{
  "model": "image diffusion model",
  "image_size": 32,
  "conditioning": "none",
  "objective": "edm",
  "widths": [64, 128, 128, 128],
  "blocks_per_level": 3,
  "residual_init": "none",
  "adamw_lr_other_params": 0.00079,
  "lr_schedule": "cosine",
  "final_lr_fraction": 0,
  "warmup_steps": 260
}
Rows from block 6, named by matrix and row number. Rows with one number belong to one channel. Each number is 128 + 32 x the weight over its row's rms, rounded and kept within 0 to 255. All counts start at 0. Numbers have three digits each. After the name is the row's rms in percent of the matrix's.
# convs0: first 3x3 conv (model.enc.2.0.convs.0.weight, 128x128x3x3), inputs 100-109, a 3x3 kernel for each
# convs1: second 3x3 conv (model.enc.2.0.convs.1.weight, 128x128x3x3, transposed), outputs 100-109, a 3x3 kernel for each
convs0.54 106:131128144142140142130128114098098053109095106103109134100107120126146154148162162068107101116149125112131180123128099139157131121130104108088113112106107105119113161142140151129121181134109131118118122126098106101102091106100105126101104100084146134140178159142167184147
convs1.54 113:090112116037114142091109131094153086101202162059101113111170106092130102115140158111127152132135147140142142137111093155140124117119088129142117154145157171142107178131129120076085150101116167105136198148164176127179159176179139152171122139124102075088111085096092110098
convs0.55 088:114127123116123126103111128041078082113143171153162180180173239178208220084147110123114129094116091132114089081133100090076096150096070111092094133147132135157136093085120143119127181156104116110127087087118133140141126145124115096096107107096168196178147109127110087070
convs1.55 066:159122108173124123160147133159157140162183143145140074098117111092135124116170088136153148100150147088095130174145127165144119131127126114128136049077143072034065146158144120163161130114127113089056123116095072090122189154159154174129096132129141193133116163112120134123
convs0.56 092:103111127122111105142109115095160124137125060102116078134155101184184157114140069138127099133144158142086132129082112138057102162107190128125083112126113123100135129131152100127233115170255137119119145138135132125120177162129168172141158132164171148130132091139114105133
convs1.56 078:119141125111116132160110152097142096106134109065101122134148170122086137150128123158152141134142116119145162103098101062039065045082085109102104082025081128115141131098113110090129130092142074116152121087093106105102107127149056078097118141115122113147156133080156164158
convs0.57 090:169156173159133144128143155107098076138121198155188134086120132100069074116177099136159144110160148065131142150107090179113082121143144160138122172199184164179164160150100139156104143096098121124113108120123110115135152129080150109094120115134132173126136164089134128097
convs1.57 070:111111117093081079109103122097143121117121123168137170113175172117224214133201162123096141154111116164126115169133168136122156149112147049094090093149105123101100192191108152117127139122164080094084087076132179142139083110070171112109197157122213206171176135106152116135
convs0.58 095:107099111127108114144138116121098138135077082113115130186124086182127067170108091168144139133141186155165143173189196133151177154149186134123158109075167127119124145144150132097155149065151158148125136107113138124138123078125152094152187141163130149167130165175095147172
convs1.58 081:125112110121082087157163173128148156154147146160129084153139112127132088111113069134130116103132123109110127150081072135129087095088171109092042126147068130160140091154172080111177091099125165165115150154174152151196212171115179160080212179162104127131120089117099115228
convs0.59 104:124130138098179149122143094101106122150126175170157152120118093177174121174145123130176137098199153148168137134090111174084053153165121176128146118083142155137098113123122150103087101188117150126102146151151129179165138134165145143129105216170115112149071159198088108149
convs1.59 110:093096135147114105139118118136114099090074104140119132134115134145174139158156154202115105162142129150158147173120105125094095113128152112147121131142105153104090112075114109127154156174126138120095084073123144130165112130165121097158182125133094066130096072095139146125
convs0.60 084:114102114127093092095106116122095121171159149133162161165145134142136109162117155148157121101152115090112152072111121096130090102153088119106102123148111127156073138124107094074071134106085127161130120146119147135112120139128097109126074100095130164135121148163118149206
convs1.60 064:105135156113113122146116121142167109109160111081140073115094128169110157118106136184148123156143136124123083107105124042106117079085154121135135059058097080085103177149189092124176109117154175165138122059099123123126144176181155190186158150131135133105126157151169163160
convs0.61 102:128103092115110095131115094136110147132149144109129121155143147137136133139148128094098112093078095086048094131149144114129130119107124132110104152102075129087103144129103119125112090093088120101092120102092130095086127116170126107145133154153126129112140113146138157126
convs1.61 113:160144172142149166155153093157147132185163122128108103150165154093143123133160129125197155154198162160142142114136107119126121110128130135150171133159138146141129137150103127155126151149101199197154131131116075100053130101030104123065112122099110148124085122076059120102
convs0.62 087:142126152114156155103179187143147120155133096114106154094043069107126166159140165107123155127138150121104120127193077121126106131117098133118104086121110125101094103162103129090094107101078138138116134138115132133136097128124097104084116108107179139133199171167118165142
convs1.62 070:169130119106116092093056125135107112178186122158160118152172162173137150203170169113139086089154095104147076118147164127135153143079159105147165125153155128167144103139156130106069145110084182185170154170107109148060136119132148085137094122110131123177163132172181105152
convs0.63 099:099100087087095077062057075151123106116181169128126151174166148139098105152190152092118122097121081145129107168103122226147071223180085119127082120130119160172105187120093129112128132162137130146096165157094184141118162138164127153141180164120160150139148122145155147152
convs1.63 087:143091146114069140156093145138078095135078042135148044086095120142134142156129162144150143138148104101117125080085066138133076072086061136138119102176164139151182164119110145089098147156134103111071176145071176147069095119062106117072120117096073093095108112153127094151
convs0.64 107:135124162128122111108109106072056083062145072127076098153135116170204123120141087139127131083110092116144129131108138096126170114110180130097150158097209154113153153129106129109091113107106137152181065086156114129176146115122095101115130131148097131153126190189123139110
convs1.64 100:178110146154126159159121153136118161157181143162179112131096139115078129165146126147128179174176170140110115151085135129111103111110124135117138106133108095156128175138179171175178145153175148121172136157107116152130101104079115163117116121155109132091124158143105114124
convs0.65 111:153155144152113128191203188161211146142170112167174098171184123113126081139092098083103127096076091151155134137133116122176113087121113137113088108162177084084109150074110178135125128107072148122139127129135112113122144146126158139150172164114156141104125147092124154134
convs1.65 112:151110098102084066064065063123126134147157090142132098107125102095112082102135092104125109127185094105085125121117103073105118085082130120109181129177161175156150124149108104168126103129166088110087099146125038163105150132086111145041140141083130117109133156133103198123
convs0.66 106:146153192130103152120126152159183194146092169186136157104088131107106161143113152104080129120109156141171191080115095123148053112128079137173152147187160114182174052081149095116124107095096119147129138159150140152147119138151123119114137100098114095080096081111092119136
convs1.66 140:136180200103105164145177131139112131094134146130145146095113150124146111063096133092071130115142119110151100096088087113148138123151121102115084082136163120115151175191088123172092121087059122134107125190127063080070158132137164148138181148116070100152099106166155143125
convs0.67 112:092080064104101082111125106113125141070081126077103117076054073086076064074082086141187179158160179167148161126126141134153163091110134098119139100135153053109143166176162141178141113158137120143133128134115107124127154147096128145106139126119136095152139108197140137150
convs1.67 150:095099155118109126144125142152136153120094105064080127158114103160101095140104115113093085117103063151135125123160158091121134116106113129117125089099122144160158133129120084119099139152146122104056066128110110149139113086131102122141121154160095172186112114140147104123
convs0.68 093:112140198102098178096086071158105084165163162136187162184184161184144081153132079121166148131145142120126140126143133107148116125116131150158131185169114119125119132194128138242148098159123133136156111128111130142117141136153147091109118134141153155138141179177162193160
convs1.68 090:115164150065104135116150131145138144167167088140177149164100062182163098180171118097140130072134135113116115144152161148193126124203112138119162141154159163150145121130145123165134156187127143187142127144095104139128100172177137152174129080154135127151108120168125104129
convs0.69 108:102124125112146139100099112122116072082090122087122149160137110167117090154147093143144114168158076133129095191117166163054195150087179115119130093100167130130127160173211149176230167138193118151123127148129117123117150124141162151181168155202147099107137114134147139142
convs1.69 136:141146125121124148177092130134102151121051183166111191134129085147102078117093045167194179191128144128118111125102083162108104122131122109156119145153131154116114088120129087150122063148083201116153223117147190192182125087103116148191144138173137101085115095143086118138
convs0.70 119:147127125174155130149138137145132192156112160162152136126098130146127116167124087116145120143178110135147116154142164146131206125111150140163174117094169113099130132085116116091145122117127125134141147144180146135138149146155117113141135112129119101082113095060123109105
convs1.70 189:159061154119107200133150211189181227161092205111089157148152138128115111143146081126128121122142161126171171150147123132098065080071080114122090131136086102119079131176160156183149118149103076141157114109157116155176088117084129134107120099094139113129153114154155158162
convs0.71 088:126164127103135122092120103129177115139167141158152173102118078163185109207230149123067102157084122131086110154101077165102125186140152094101099084117073076101104150132163169084175148074182071083135110106140129122127164148221116136193061094173209163074172159135119112106
convs1.71 084:113109141080081127099092128100100094106192130141137138103094102133138107166217176115121134141155148168160199117135126140109131114083142078114103072098093106096145141034090109052102130118129141136137117125115143141108143145112145163139128158158161158081125166087132124111
convs0.72 091:161164114122164103128112075143082132130126120131177138098076149127167140136206156156131135134160168126062108113112080094094116102117128153173172168156128132112166190152165151106116125060071111135183133097170154129156099144176094111185124174171052099105120164108105133135
convs1.72 076:096113099143159118169094104133132168121105125129156184098089104102110136128139140121138136121103119155139127142117111154126156132110109083159156128132078117122103190130133174102142117148173126089120130143110096138130138114100130129099123078117210233233184210166163138151
convs0.73 094:090112082122082099142109109172132089225166131201160212082092161108171144172134122131134116114188157083145172123111078108112070120125072133101094141107118173168148086104124078102087134166133125107090128121101129170135097123115126144095147159158108117090070081109057121152
convs1.73 074:126115099143127146141135155174173054176192122178163129130152157155121168148096113119153144139106072137114038137135120167175147143125128142079074107103092120115127171168139148142065149091106109105096154127126120092114084112163100042135113082127173168160127131147109109145
convs0.74 096:178128127168153142139106111141108156095170227124183163164161170136158112098109153164156096161149050154150081134116121132144106168137110112118123111112139128118180094075084115098114175120059115108126121133168139141128165159137107142159130135133131110126162110125152191185
convs1.74 085:094051072117138133139122143123149135087110132095164158084144176097126178109116111131132118123153152138138167161146123104125121108110120103111144073153171088137131111123162168124155131132124121087142118091083150143094156132155143121092118119102174087075187122101136128163
convs0.75 096:122092123126123165157147185119115140140129145136065095123119144052058139073091161183128121173107117144151105136154184104175099099181090087107112105094089124055087147116125168198154143213192095100106117131081106095085132118098147137080120053073158113076123136097118132050
convs1.75 085:125107162113109185093122180163097132156115117142138098112165212131150142112138123210183154151149096113106082191143145220164155184170161170154088106125097168178098122171134126147128068080076166169172131145174112123114073077126129088124119163163154131092088128130123098136
convs0.76 101:104119103076157114108180111158153144148102109151128212106121126104153178075115174155182139101165118125197167113160112153145115196103118115088117127112142116079115145138161171129124158188124108111144103127150106100145127218171112124119135143131114188158114138143112142150
convs1.76 089:151155126153138101123127102160109124126130082139136142102150143093139132145142081132130123147153092125123121181094080125165151102118085104101162070097098166142137122132168098125114105130147125103137099150123085137146094103175140078095149117110228107182143078139129142157
convs0.77 100:126127115128111144139099120091090142080140173170191175108105120117153144117133200127146098155140086138165138121153141102124101112118098150155184106078103145136085187165149188147035116095051157165163130145136136113127106078134095126156079072099174170116121151134120081122
convs1.77 088:178160115184152121149096121138092105128139104124126145064090137174171108148182152086112135095133170132114096098077077101112108137209147111089127136153173123176172169146083128100074097058073113147146117161131067016048167117085112090127099089131118149100157137092168115132
convs0.78 094:148138147156132122145115088166192137051152093089125086127131126060114098094132097129187156165169140195192112117152094123193155164170155076117114088126135071062087097080101166171168143128153104095131145118134107066112124129129147147149166157159166148112134111119137132147
convs1.78 085:132101106151152123207203151136141188132074160156121177135150147198189143134125137104144128146155140113117171088133158108120109136136085135143165146180138163172146108169091126172107163128124075111119099094076129157124053101167110133133079147128111149147129174111127140142
convs0.79 116:114140146102140158144166154086155135115173119138112097080102074128156123090144110134124099137182148072084074146192125165195116157149147149131152147079089177166147099125074154198113158185144141111094175122093097095104140172132175162111155121094125103111112079114137115122
convs1.79 159:180183104131093093155113163130122109161171174163108107117113156130123181158126130148128112149081093105123174141133079156175108132170111138172147142137149164132139107083058116114097118126091124139140096098151141120132132075125094114094056079085136194113120180131142154156
convs0.80 101:124106145092101136088107157161118155109163153126111154152084179150162205107096149128176127102114157110131177110115150177166152138148148083091170122061099160125151164125147169088122170166184147141113172135118160155141140090094171123085178132078163145077102114117138115130
convs1.80 087:090114147125151154177164150142086136143099182126122139146159141139124160140104113118133120116068085123087120120137100110121087130114101155184116116165112142213118126092069146140143134163117078090151093025101143048058166105199156068122126121107133091068150063065136117107
convs0.81 106:123126107095102079092101104154135155123130119099128141092128051137191101168160104159109123123100093153128090084088137095139133095105145123123155126166202124145156071110134096140130110112158137125146149110138145125171077104121084076163136135193150122099143098073091082068
convs1.81 098:117121122139132134154142135090122115108112121120102111120115116104152139121128098135165139150176142124125114123138161133147155137170146118142183138150187074142158107128131113154169122136129178174101162165156143160131116090131080097120053133202114188113073159113080071088
convs0.82 099:095151131160174138154128137130143103117140087093124069140182094092146133097113129148173117168191137152134134173167153161129149167130092172153166111126122126198129140120153169084104102136141158180133155146107113147144108095094096109079095104099112119131131105067112086140
convs1.82 083:102094090123124157115121158129156147081121142137119136102117137147148177148145120173159115197155107117085056206169160162167178160166182117118155085102147126124132103094090143128097147135107112115138149147123206151168149140146119048119155127123116112163130082098132131129
convs0.83 109:089090115096104125132126149113155169154157171116138118094126114123173100066110131167120149101118079135158135112134173116127183100119113153107102172119112112092095173192202158184223112154172121111151111100176130157134144167218175104187162164130104119093119130108115099138
convs1.83 131:161134142153193151097090146126081109080043129136146188184139139104088118155122133154107156141113160157130110122126121107125111067122097107086136094089067092122103072082145085126106095100053156193180187079171137108133106126117129100153108118153109146139118196154087118120
convs0.84 094:125121078116121071107133114103088136162120148127147172134134230160112195145104124108091098145135106144126089113153117133102163175136162152163179132129152114115119070116097095144129100160154124094096129105100143168124117116117127110122126126105130159168197166120167101087
convs1.84 080:086081137134113127121134188186141117146192118142153100119145127123140131108076064146136101114126155083158103158121131178132123149147124156112154152098143123142140086079103096101120084123140105105126106124103128154122144161104099120077143147090176129098174136130154165136
convs0.85 099:110133101112093093095107112143105126067114169083095096094097103120163152159171094118149157071083138109121075119156128080091092078085080111108068093081090143084119139181138142147136116152156149142124135070068088093116124136159132120117150133123106120163114179188133134135
convs1.85 092:085140125135140112160103157119113123172182216113135151113165122127141142127140168160109107149148106069117122181145102156157123130167161128112126085058066144173143120162139105127146110143152152137107128117125113093087146150173182097119123139132090131143106081118141114147
convs0.86 104:080116134068109159088093141114196211056088178109085131131160116162131126083126154115132098123091119150130117132094093179123086079085075114130119116180157065124166159096100235156120198195167132124118117130127102102123160126059119122097088081111129103091106112132134101135
convs1.86 106:064079102160183144151193186136126089123098064104092075124128128156149152108088143127137083114152101133159137158160133135126154120124157110188170101158185118140130125176202075157205118138204155131122141137110128131160071110136101119120136176142156101109182149148187155155
convs0.87 096:146182177134141136128150129121118111121089107060068159140099147146035087166154131129119092100093072138108144091088131110138153122141158097129150140115119162088127107159149128174167047133121121101128108092100134123116109111143139150142099110114135087100127098099171188137
convs1.87 079:158150133161132160100086110143160203127204162129186133126101121171135123133116108151128100135179130177162151162118130125148177084139122152102055126139131122156097131082106070119113060083123072042075154202172127145171169105159148134137114115125159116070138101157110119119