Rows from block 13, named by matrix and row number. Each number is 500 + 40 x the weight over its row's rms, rounded and kept within 0 to 999. All counts start at 0. Numbers have three digits each. After the name is the row's rms in percent of the matrix's.
# short0: shortcut pointwise conv (model.decb.0.0.short.0.weight, 128x256x1x1), inputs 0-127
short0.9 075:414448491547494505506497481488545487525509494477495520489585495503520516590490460431520412459479497470495520451495543476547486523477567535446479541531608520479501527531407485569524546483517530512477480503479515575441484473495535481522569496474613486435463468554477437541458539518489474501509493511468480536457509558489465441526516574462472499528565523477497604443426493536482513466580
short0.10 105:492476497478540496528524477450500526457464524488509490496487516524521507543502523578504512498533491475511513511494519417438510448457571518545491497497513519546493490453527512482440462545426528491562536490465422495552471509502530497497552451544534554515515492508469555537513482489524526546428495501562499511529488501476481512493502521476539562568481552514512547559461567507522461509455
short0.11 108:460535441510504445457509462420486491539534557465475486464443517501514596574518453505532514455479545453572428471533563458465465549531572450531534486539504557498553554482482532516507495439510541449476475430526504539506508488467463501530573515486570438472452448488464462496506523529501457535529497480480483458506503516570483465510562522508562475539536497487510429475528572487560447497440
short0.12 089:544548539463519556499475487489552487491482550438466480514544484447530497579509472447522479531454491463474511540553504503499493517509486503435522473471426547520489524439551505506479549512499410566529460583543585533513509438563485505519467476478467480501545460495560549560452540445445527461476542467506525444501480475437569512455465522502493559545511519496491469515520454504501497492572
short0.13 127:522428478527514527515509451457494495466483469525518477493473513501532518511452489506496482496470517513460552505464514554498508479524475469514550467494532489500501516495493486537577535476534532484494506509549502517459503487494497495514513516491531520495480528546520471487456495469491522478509476506542523440513524446483474511508452522515506488486432522472515543472473513490515554488541
short0.14 110:545471484550488520470465497506469496491488500512551520508456479499522497476493453477458515444474466488539493494478476514448559502445497548535446482476536488493509557556488501522508444544480473525541514478470494495506526489508492504482480470450446502528522493491538488484473528489459538449485503491508516441487535520517445522509467496530441563517487524462499571548473511545456517523520
short0.15 101:495508440471503514467450468418525539523490434469514486454545485523484531538533419514504500524506463443495472529402446462465501495475493480483515530472531442495504435545487501491547518463493528486507578533462495456488436472537528509488517497511512460517491534474511452495476527429490519469480487488469538523520498458513516517493456485510531490521522488500555522462451462494461550536559
short0.16 091:521482599443489544405517562494538489521447539588565495495590561470517467420508443519564506541547405516501576532455443504511509448535522546558477560508506543505501511593438507472426447543463521477505547490448483435599506537463553447488469516423488448475522509404518510505533559519481459534486500500523522514532468515507548453460527536441489533500424566512471563437526503533458579493418
short0.17 078:486517547458421545572499504554442499500487556478439520531442421502493503549543476467505450535446451476555501492425533546515401505457567558511490509522537533507548566565501440519515434507483525486439487497517419494493517520500459489493519534485533576510454442515515514494629533515552552481442501425461425459582491472532442516506458459433541444556450450501565539484447449525530489531476
short0.18 119:498572529523455488515424567522472540439461510447419471552486522492516505475609517532550510465499474513512533450489484405417461468450493492521527540486532492574484502552509499454438428460490532568416499461456451537610484521479450515490568473464503549431501482463487446456516516511460495520520478506445503463553519541503521473502530498524556476486519479525483460491491473568525471551462
short0.19 084:438462546392454500465482537484483541433521541419530447485443444478583511461523498467546449506487499490544434482481492495545533465428541481457543535502536491492584541559490500499453496475505426508460470504385473463450537520507502511527482517470563472520486488455473423454500447512488423446445454535453418498509531599501489510590508512471506482501515469494448434512495556562514548553489
short0.20 110:496524480482518543503500483527530552501512481444523479525521496458519425556497481531477498542461463502430520452482505460494566489498495470517441529470477476536458472472538556492509525563515499547505528516541485474565469499494521478492512532509435545468483521523491483473516484424483534445445480544427474513406506528472493507487444438465508558519489450503496518467516460476475520470569
short0.21 139:490512487529539520517523478490513527528497485459500497494499515486502504498529534553499495520478537465510493518484501492444530468495461480516474494487518482473462549532494508509457463543485525533503522507465497532523434523515477453532476471488498453470469523474504418469531507495494505527497487503515534550499524505502538536555451503502468522499488513543486487565468510532524498501484
short0.22 099:541488474463468498481533537460507489550482572448520508502499581546540524533485415504581444435522482445520503416494512416416468583489449481478506500441458507516491570563526548539462453501477517535445526423508419487543513476484498469505508524438514540501471526482415487566536542476479481480577524479462531481589508576541554465508490489538504463484472475441501499498455516498539502586438
short0.23 082:443471464493455531512415417451489494536527451428416531484517451483486464511542552587552468519444493476498514477427466550519421463439489490410545545502515485486492485478520467483412527465524365500424539509450462550490496505448566516425458523452498556533478484506618593499490509517546347475442482511493488555498452551445467513447420508492507467511528491473499557489496509546477553543485
short0.24 127:504480486468485518561472503497461498477491528518496508523481565514487458539497512503476477507528443462530481476495461450458523465510499508480513449478501485473458501469492486516510474502496516478484522504482522512545498522452500497516516455459545501448513485485496489520505478476493520482527519465519513528519505491522511496527497521492471473495456482444491526525519514518505526505503
short0.25 088:508537498532480508534530435474549525414537548500395491497556451474527551537499541459468431501492498518427471524549493501522497502500468451418533518539521454459501527409506521495568527495565480488499538471472514523477437509472509504497512443535501477548499540496542428530529513447491478411479506476488421583518582431496539518518481510421461508417540477558490478563431485543456517561545
short0.26 112:526534451465489528505472499520497557474493493498458484493462514529498520510490481508471528462506461464489456489489485473483486508475531512518502520545475530446502466442490481500522488500548536497495506524497537456520492531534479482509510516514530506513457494558535507494512461506482477484506487472513533452464515517518467529495481485463463510446472479534496527492461525471491490506529
short0.27 106:494499484529490528526546489482488463548537408490525506483539493494513464450535557504554493515547529555418560524478564538509516455495530517445463519513555479433449475543507494444511491409569540508531544540427553531475528513466518513492489485502499473545544519475529521447449469541487488460513546444532507539471489466488517522476479536476461530480501475509550473510525451504479468542497
short0.28 116:626504481473487462517446456543453493534435544506587498472452532521542556543563446472525550482445544521516529496547460513490486507474553511517451453481526477596436563571452487543495478525485496536481499467481478509536400474569449527483489487479481548497479451532480540493559531495504550483459462502417454518502523542517498503526563425468526528550527510490499487458421490512433522536520
short0.29 106:534496491493448493559446571550494527486524486509503565496492548533445477486544441422536530509433534499448473453492550441402509487493495477475505513536480518556567502611430481481506490449548516487395474477505506581492476507477532549479520511430510513440474498536458437424482568491530528521509510486416516510467544473497502492514516501431443471518449488465473478461461491504497471520445
short0.30 102:539573476554525533502479545539524454449489438502500550464477495452469500482501498558456626528494490481524478454436535529478551493542481475493509520395485496543426454479595581479420553487506527589535520529477481577526514484507489510490433526502484466490575498528512448428544488562470526540462477444523534544534436499504541479467442469534560532487466435493467474547547483523508480502458
short0.31 101:518492462484435465628420535490501534521553428518447551461519521529510481474567500476473556460497506543580466477566514513471459570449447510456488500443562527479512488528474515478463508433487465555429449507509490550488567510477461527573491519435495429478512428535505484491515504500511564507469507473489522486535494453529586508475541601513484454503533519494500467523559483510524504509494
short0.32 108:474514498515465567492531486513525550496484508498480506480499493492497481495504485473516465479496523491471438482487512524497521459488517491473470503522515448469543444445523520550550441526480455498550585529492506464525484523541501474543459457513538439531467499497506433443468479510453458531498509497451498528498462472472500492519507455498471480454493424497509546521489470509463512458512
short0.33 091:584505573557486472489464476533516517564484524463532498591425499447502477457523500537420480500479480492484490506538447471520489556549484512495497529439569418509457517486541512505518472561450436545510526469484522481562543533479486474449493533496545418521470458462492536482498569477502464458462456518488498418495486466549459509384563479479502445500513453490532539543497533516467493451490
short0.34 096:347467541528546510493475499505486489450519419456499506527512505494482528504459535481459459497485465556525520533534531580549504531506505461479474476552477467405455515490503486503495507479438482468597477545464498556470464495462472525538439478471500424504450488482563475519490454499524554514543474510485459474511483487456515488513523547521399539544484540536494481576513490501530498475544
short0.35 113:449555448462580415600564437546463524472527476474470508444492501503581493552531469490455522521524533523522525529566571507590476578503482467499482479546504481492520487479474533481503565464502512495570444542551457508462528519540502513514546480530465540444480452516484461540545475438460590469513491459477416536496531467531569498595536517502512563485518474509496401560564551552510468516575
short0.36 092:447479464520514454457406456517502499479503502508461552488495447487451550622529518470585444486458582499511496530453566490576516524535505474491510464497539496485511619532542537555504528500485433405548485482465432523465418454401487558445509469496468475448512507506529482491565514523464472510514519439409469557466536526575459513515528532507550570465500560465561557514454529552498476554520
short0.37 090:512483447544462539478468511522491458541587546405519533525499510536411468431496525494437487541435520495480474446493470515530454521515557481511536549544523469478461462485495504507548489477527494454498572458504489446513445599457527509545491461462449503501480579531501415426433498523523441466506510498467525523510555481553517529478507490523503491525514477524485508611511498521470475470486
short0.38 094:489588507523471501494547487474480500526496475505470457513470634535463507501500568423566510487540501530537471562505519537474546467506417464502543496515489554504518430473495515545464485461545575501603462501524466522568503547525487456456509527510362557544505445596466514592496521500601588562550468507481550546548508534518493475476512550517438528488454495504471524581486532499484517461572
short0.39 109:546534519484543462496525562482479483501488579538472478466557487491470425577446484558508529596546578451522497460482509514488437461401479473504499474492510525483570539471525490471502474542476463509512469480523501479487477502512465496526488529522522593456438477472459515450548563484450446492581585463564523565581419489495517520547431515454523502500403478477540491519510517520514539506461
short0.40 098:521557474412468434540561504609492532538516481571524445463473400561478455494509406526453507519498523444463432482418535480467529551507559455535454487511468496470501547472467594475513555549516547508475518478555522418487406519542482506565506544525525458498489442430453455402509510532495494510475471500515490514494474431541465494508480385429452566430520538479522514468491501523505495503468
short0.41 079:464456519556469469520539498443503499514555541529463533540478549485496517505522506470420511463606587531532474560479469544397583430517481491465517508592510555463512489506469384487540429499449530417556498478510563470509505572551539553552492462521492518550556500531562532516506517423514497538523440490506577464448480439509474501509518508512503530535462513506493438444496539489518515551523
short0.42 086:498529519577538503469472554509513491569473479527561486495493583486508604491493500578537477521531531548461547472501463475542456475500483551586501416511483544517557495580541491446483444520535570511536511446471491491524519568527510475437508449494472439534571580576423487455462459532525515541476441488540551540533489558510523552578472535568506451507495462599504438532500497521503500507479
short0.43 081:469488475482461537528525487457508437555472427456482515518507525487540481472485519480470487538521477478417525540473533527466455447507545489530450484523473507513492430463441482554538552509548559458513493513563491447509509496503535495500540474509440434467516519504569544500525506506539475501436520512570488612467545484542482545516538483495516425491524553490463514534527486476451471474463
short0.44 127:516489497496512535498527480467534509500470474542466503485493520541486502499480492483472458485455493471497468527519476497488500486509480488483508505539503526481530495464527475540486496481496464498513477538504584517486486511514523497524498474520517491510508555565559512481520476532486464515555520462465560498436468478500506536510511517529459500463528492559535495493497496503501502484447
short0.45 093:553501533547419513513520535532484462505587460476544480526548548469460398508530495455530539543510515524506556440468443473468481460509502583406481503474535561565585459568482451509483467427486521498444480532526496560464568563421482532555557566475472606493545538498474603526477561538577494525487574508468530513557457489423451459412569418476521414547494475483494496418451418490522499559510
short0.46 104:572490580500425464416438509420443515575457533494445449543518529500461545506574487555543544473546523482493493535451471435437486436440492536494479500492564478572463523506531460496505467487523503523443485475450518546564602512487443538489520500508531503521522449509475501453384560467480500535484490521530472510491544517488437532462502526489492419517526536514506509540449519523523482481448
short0.47 099:537518465522455503457507462498527557502506468565541484520553555488498538512518476475550469482417576540464545492436499460531492512527534552506498459493482554484489469497452544511477433455430561508399489408539441546489481509532495515450510472451445539544540502476543526535504403544512481504506538544448491535530536479531484496470533369499561499562565435498570571434471480484542502510413
short0.48 083:513528515460451469410495530483516391535508470521537517442490486531531434486448515565497501478542463494456509520485496518577523636535494510494548487520428442397553484425462534471506484474510477552483469482489489526485516487506503492541447539533467434510533515464511461411446458501516370485437574467491537497455489552472541498455521504520531504449494464529529473483501483436472476542526
short0.49 084:441475410486570520517586485582431505389533603520500426519534556468542520476490439420502425537481496510492502527471508429522485457465521442475484487459422497490459459597465544496500570530481560488464500528512482494480386431547443413462501525463431486419485561457462511521500517522585497518524462556512505569472530528555586505456489411493541539512495552522539409456488530527435535571501
short0.50 100:499536572495454523400497488468463444510533483517522496494477418527459516475511549563511492551551437551447487555513523471553517455524503475559567497546476478537504491478499469454527537406607463493480515479492493509521523501397566467473531532507556484458563495562500511461416528487575407515445517524534471520470548555456517475518493575502443458544554530519449464464503534524485455513538
short0.51 093:487481544517402407499488482525565419494483534503497506557505508451485520487564495452415505513484537510532490531556434509518467563459530521460501469520488499506522596467444433533515490479504490540493510533496514525555543455480480586460435465504474420539536439489479438559461534572552510491540386479511483475411542485463513425455595534459475369545560449450482488564441508423543482473520
short0.52 104:513474502463477524506510528439468483523502547519532528478544562485469522484447518530530517531573509493491559529449475643506520448455437527467492578489479533518517493600479488532493468495434521474547503507499533525484476534567493467501507487452487483465538520545532523459505516512450574534545518508512521444635538474515546475568470508543524426563487548428491469446569454473553474481507
short0.53 125:436473490521592479525550475517566555468502518492581497555502538498473548514500496470520457491468560500464451498519459504461475536500564490496479522498444520497520473561506516522440559548454502461514506550541483546444499528556474517476463505452524630547498499496489618627568456520531510485453515536451486461475475442491476501484535424486529513484512467481525526475517522477520538469493
short0.54 144:493492505505519547512433501508510492489480479516505513528505514467504503517476529491478492464515477482526510478473451500505509488503502484500488472496496472498514506489505473486509488507500473483502482540529485459475507511476508466521528496498511528522466540463530520491506461429479492479506520505503520462513516494479496485496472486509517479491540473465505505513520481481519484489530
short0.55 094:526464574567523507506521543544456524504514626454486458530504511457535417459517488455523525380483511472552524410546503503542512570502625531530484515556554462515459647638468484539475469495395436499480486410492490506506461532463475445484497488501537523558435452494509554548536506497436518480509458528457434419554460476522375510437544449513482555477519525466502525485431557525461476527445
short0.56 096:486522485510439522485497538464525545511450405488491501510481499548429502547495476513476485474469460467445555451500477501439480571465488508494515528545497534483492517467484494480537525471473429481561553499574581473497408574518502485520520483539493446530495602474481450430474502467499482501488488487543558524474553514498495559506489493510468528473506497551533543487470503500502561498503
short0.57 106:570525412476504466512563489443495440541512455508541469444441523491552504489522499513537543584494549530482486589490475507591444486496469478456433489468441471532507466482442553530532547494510581473419501476493513469499549484527505547479587470470482463492511447496492521598469461555509465552462534577507420602469518542577473476567531510471559443495497496489478526476578488478455500500515
short0.58 099:483472575523475500485507514457531437554548505560550476466489473512501472454510537472565538481557466565482549471548494539533491468448480565494505511503501525445469446482539486544495489439442510474546543480506556500491511503474461524504456447500497505482586495436522509462522543530449542527501520507478498478562507501526536507496486501514487509459489487545511482495485446480473489494515
short0.59 081:495522534540449524505510436516473501476439519475400485533437454480565575501446567596443510506480535462524529500532510582452535465503576504493460597611503460447436560494546540425470494512513485558441437499507466521482517412422509536499552585459517579450458527452431547495464510461474597467592497523587502492504561479519421508507431544570516477542572493488532511530479509516549485530550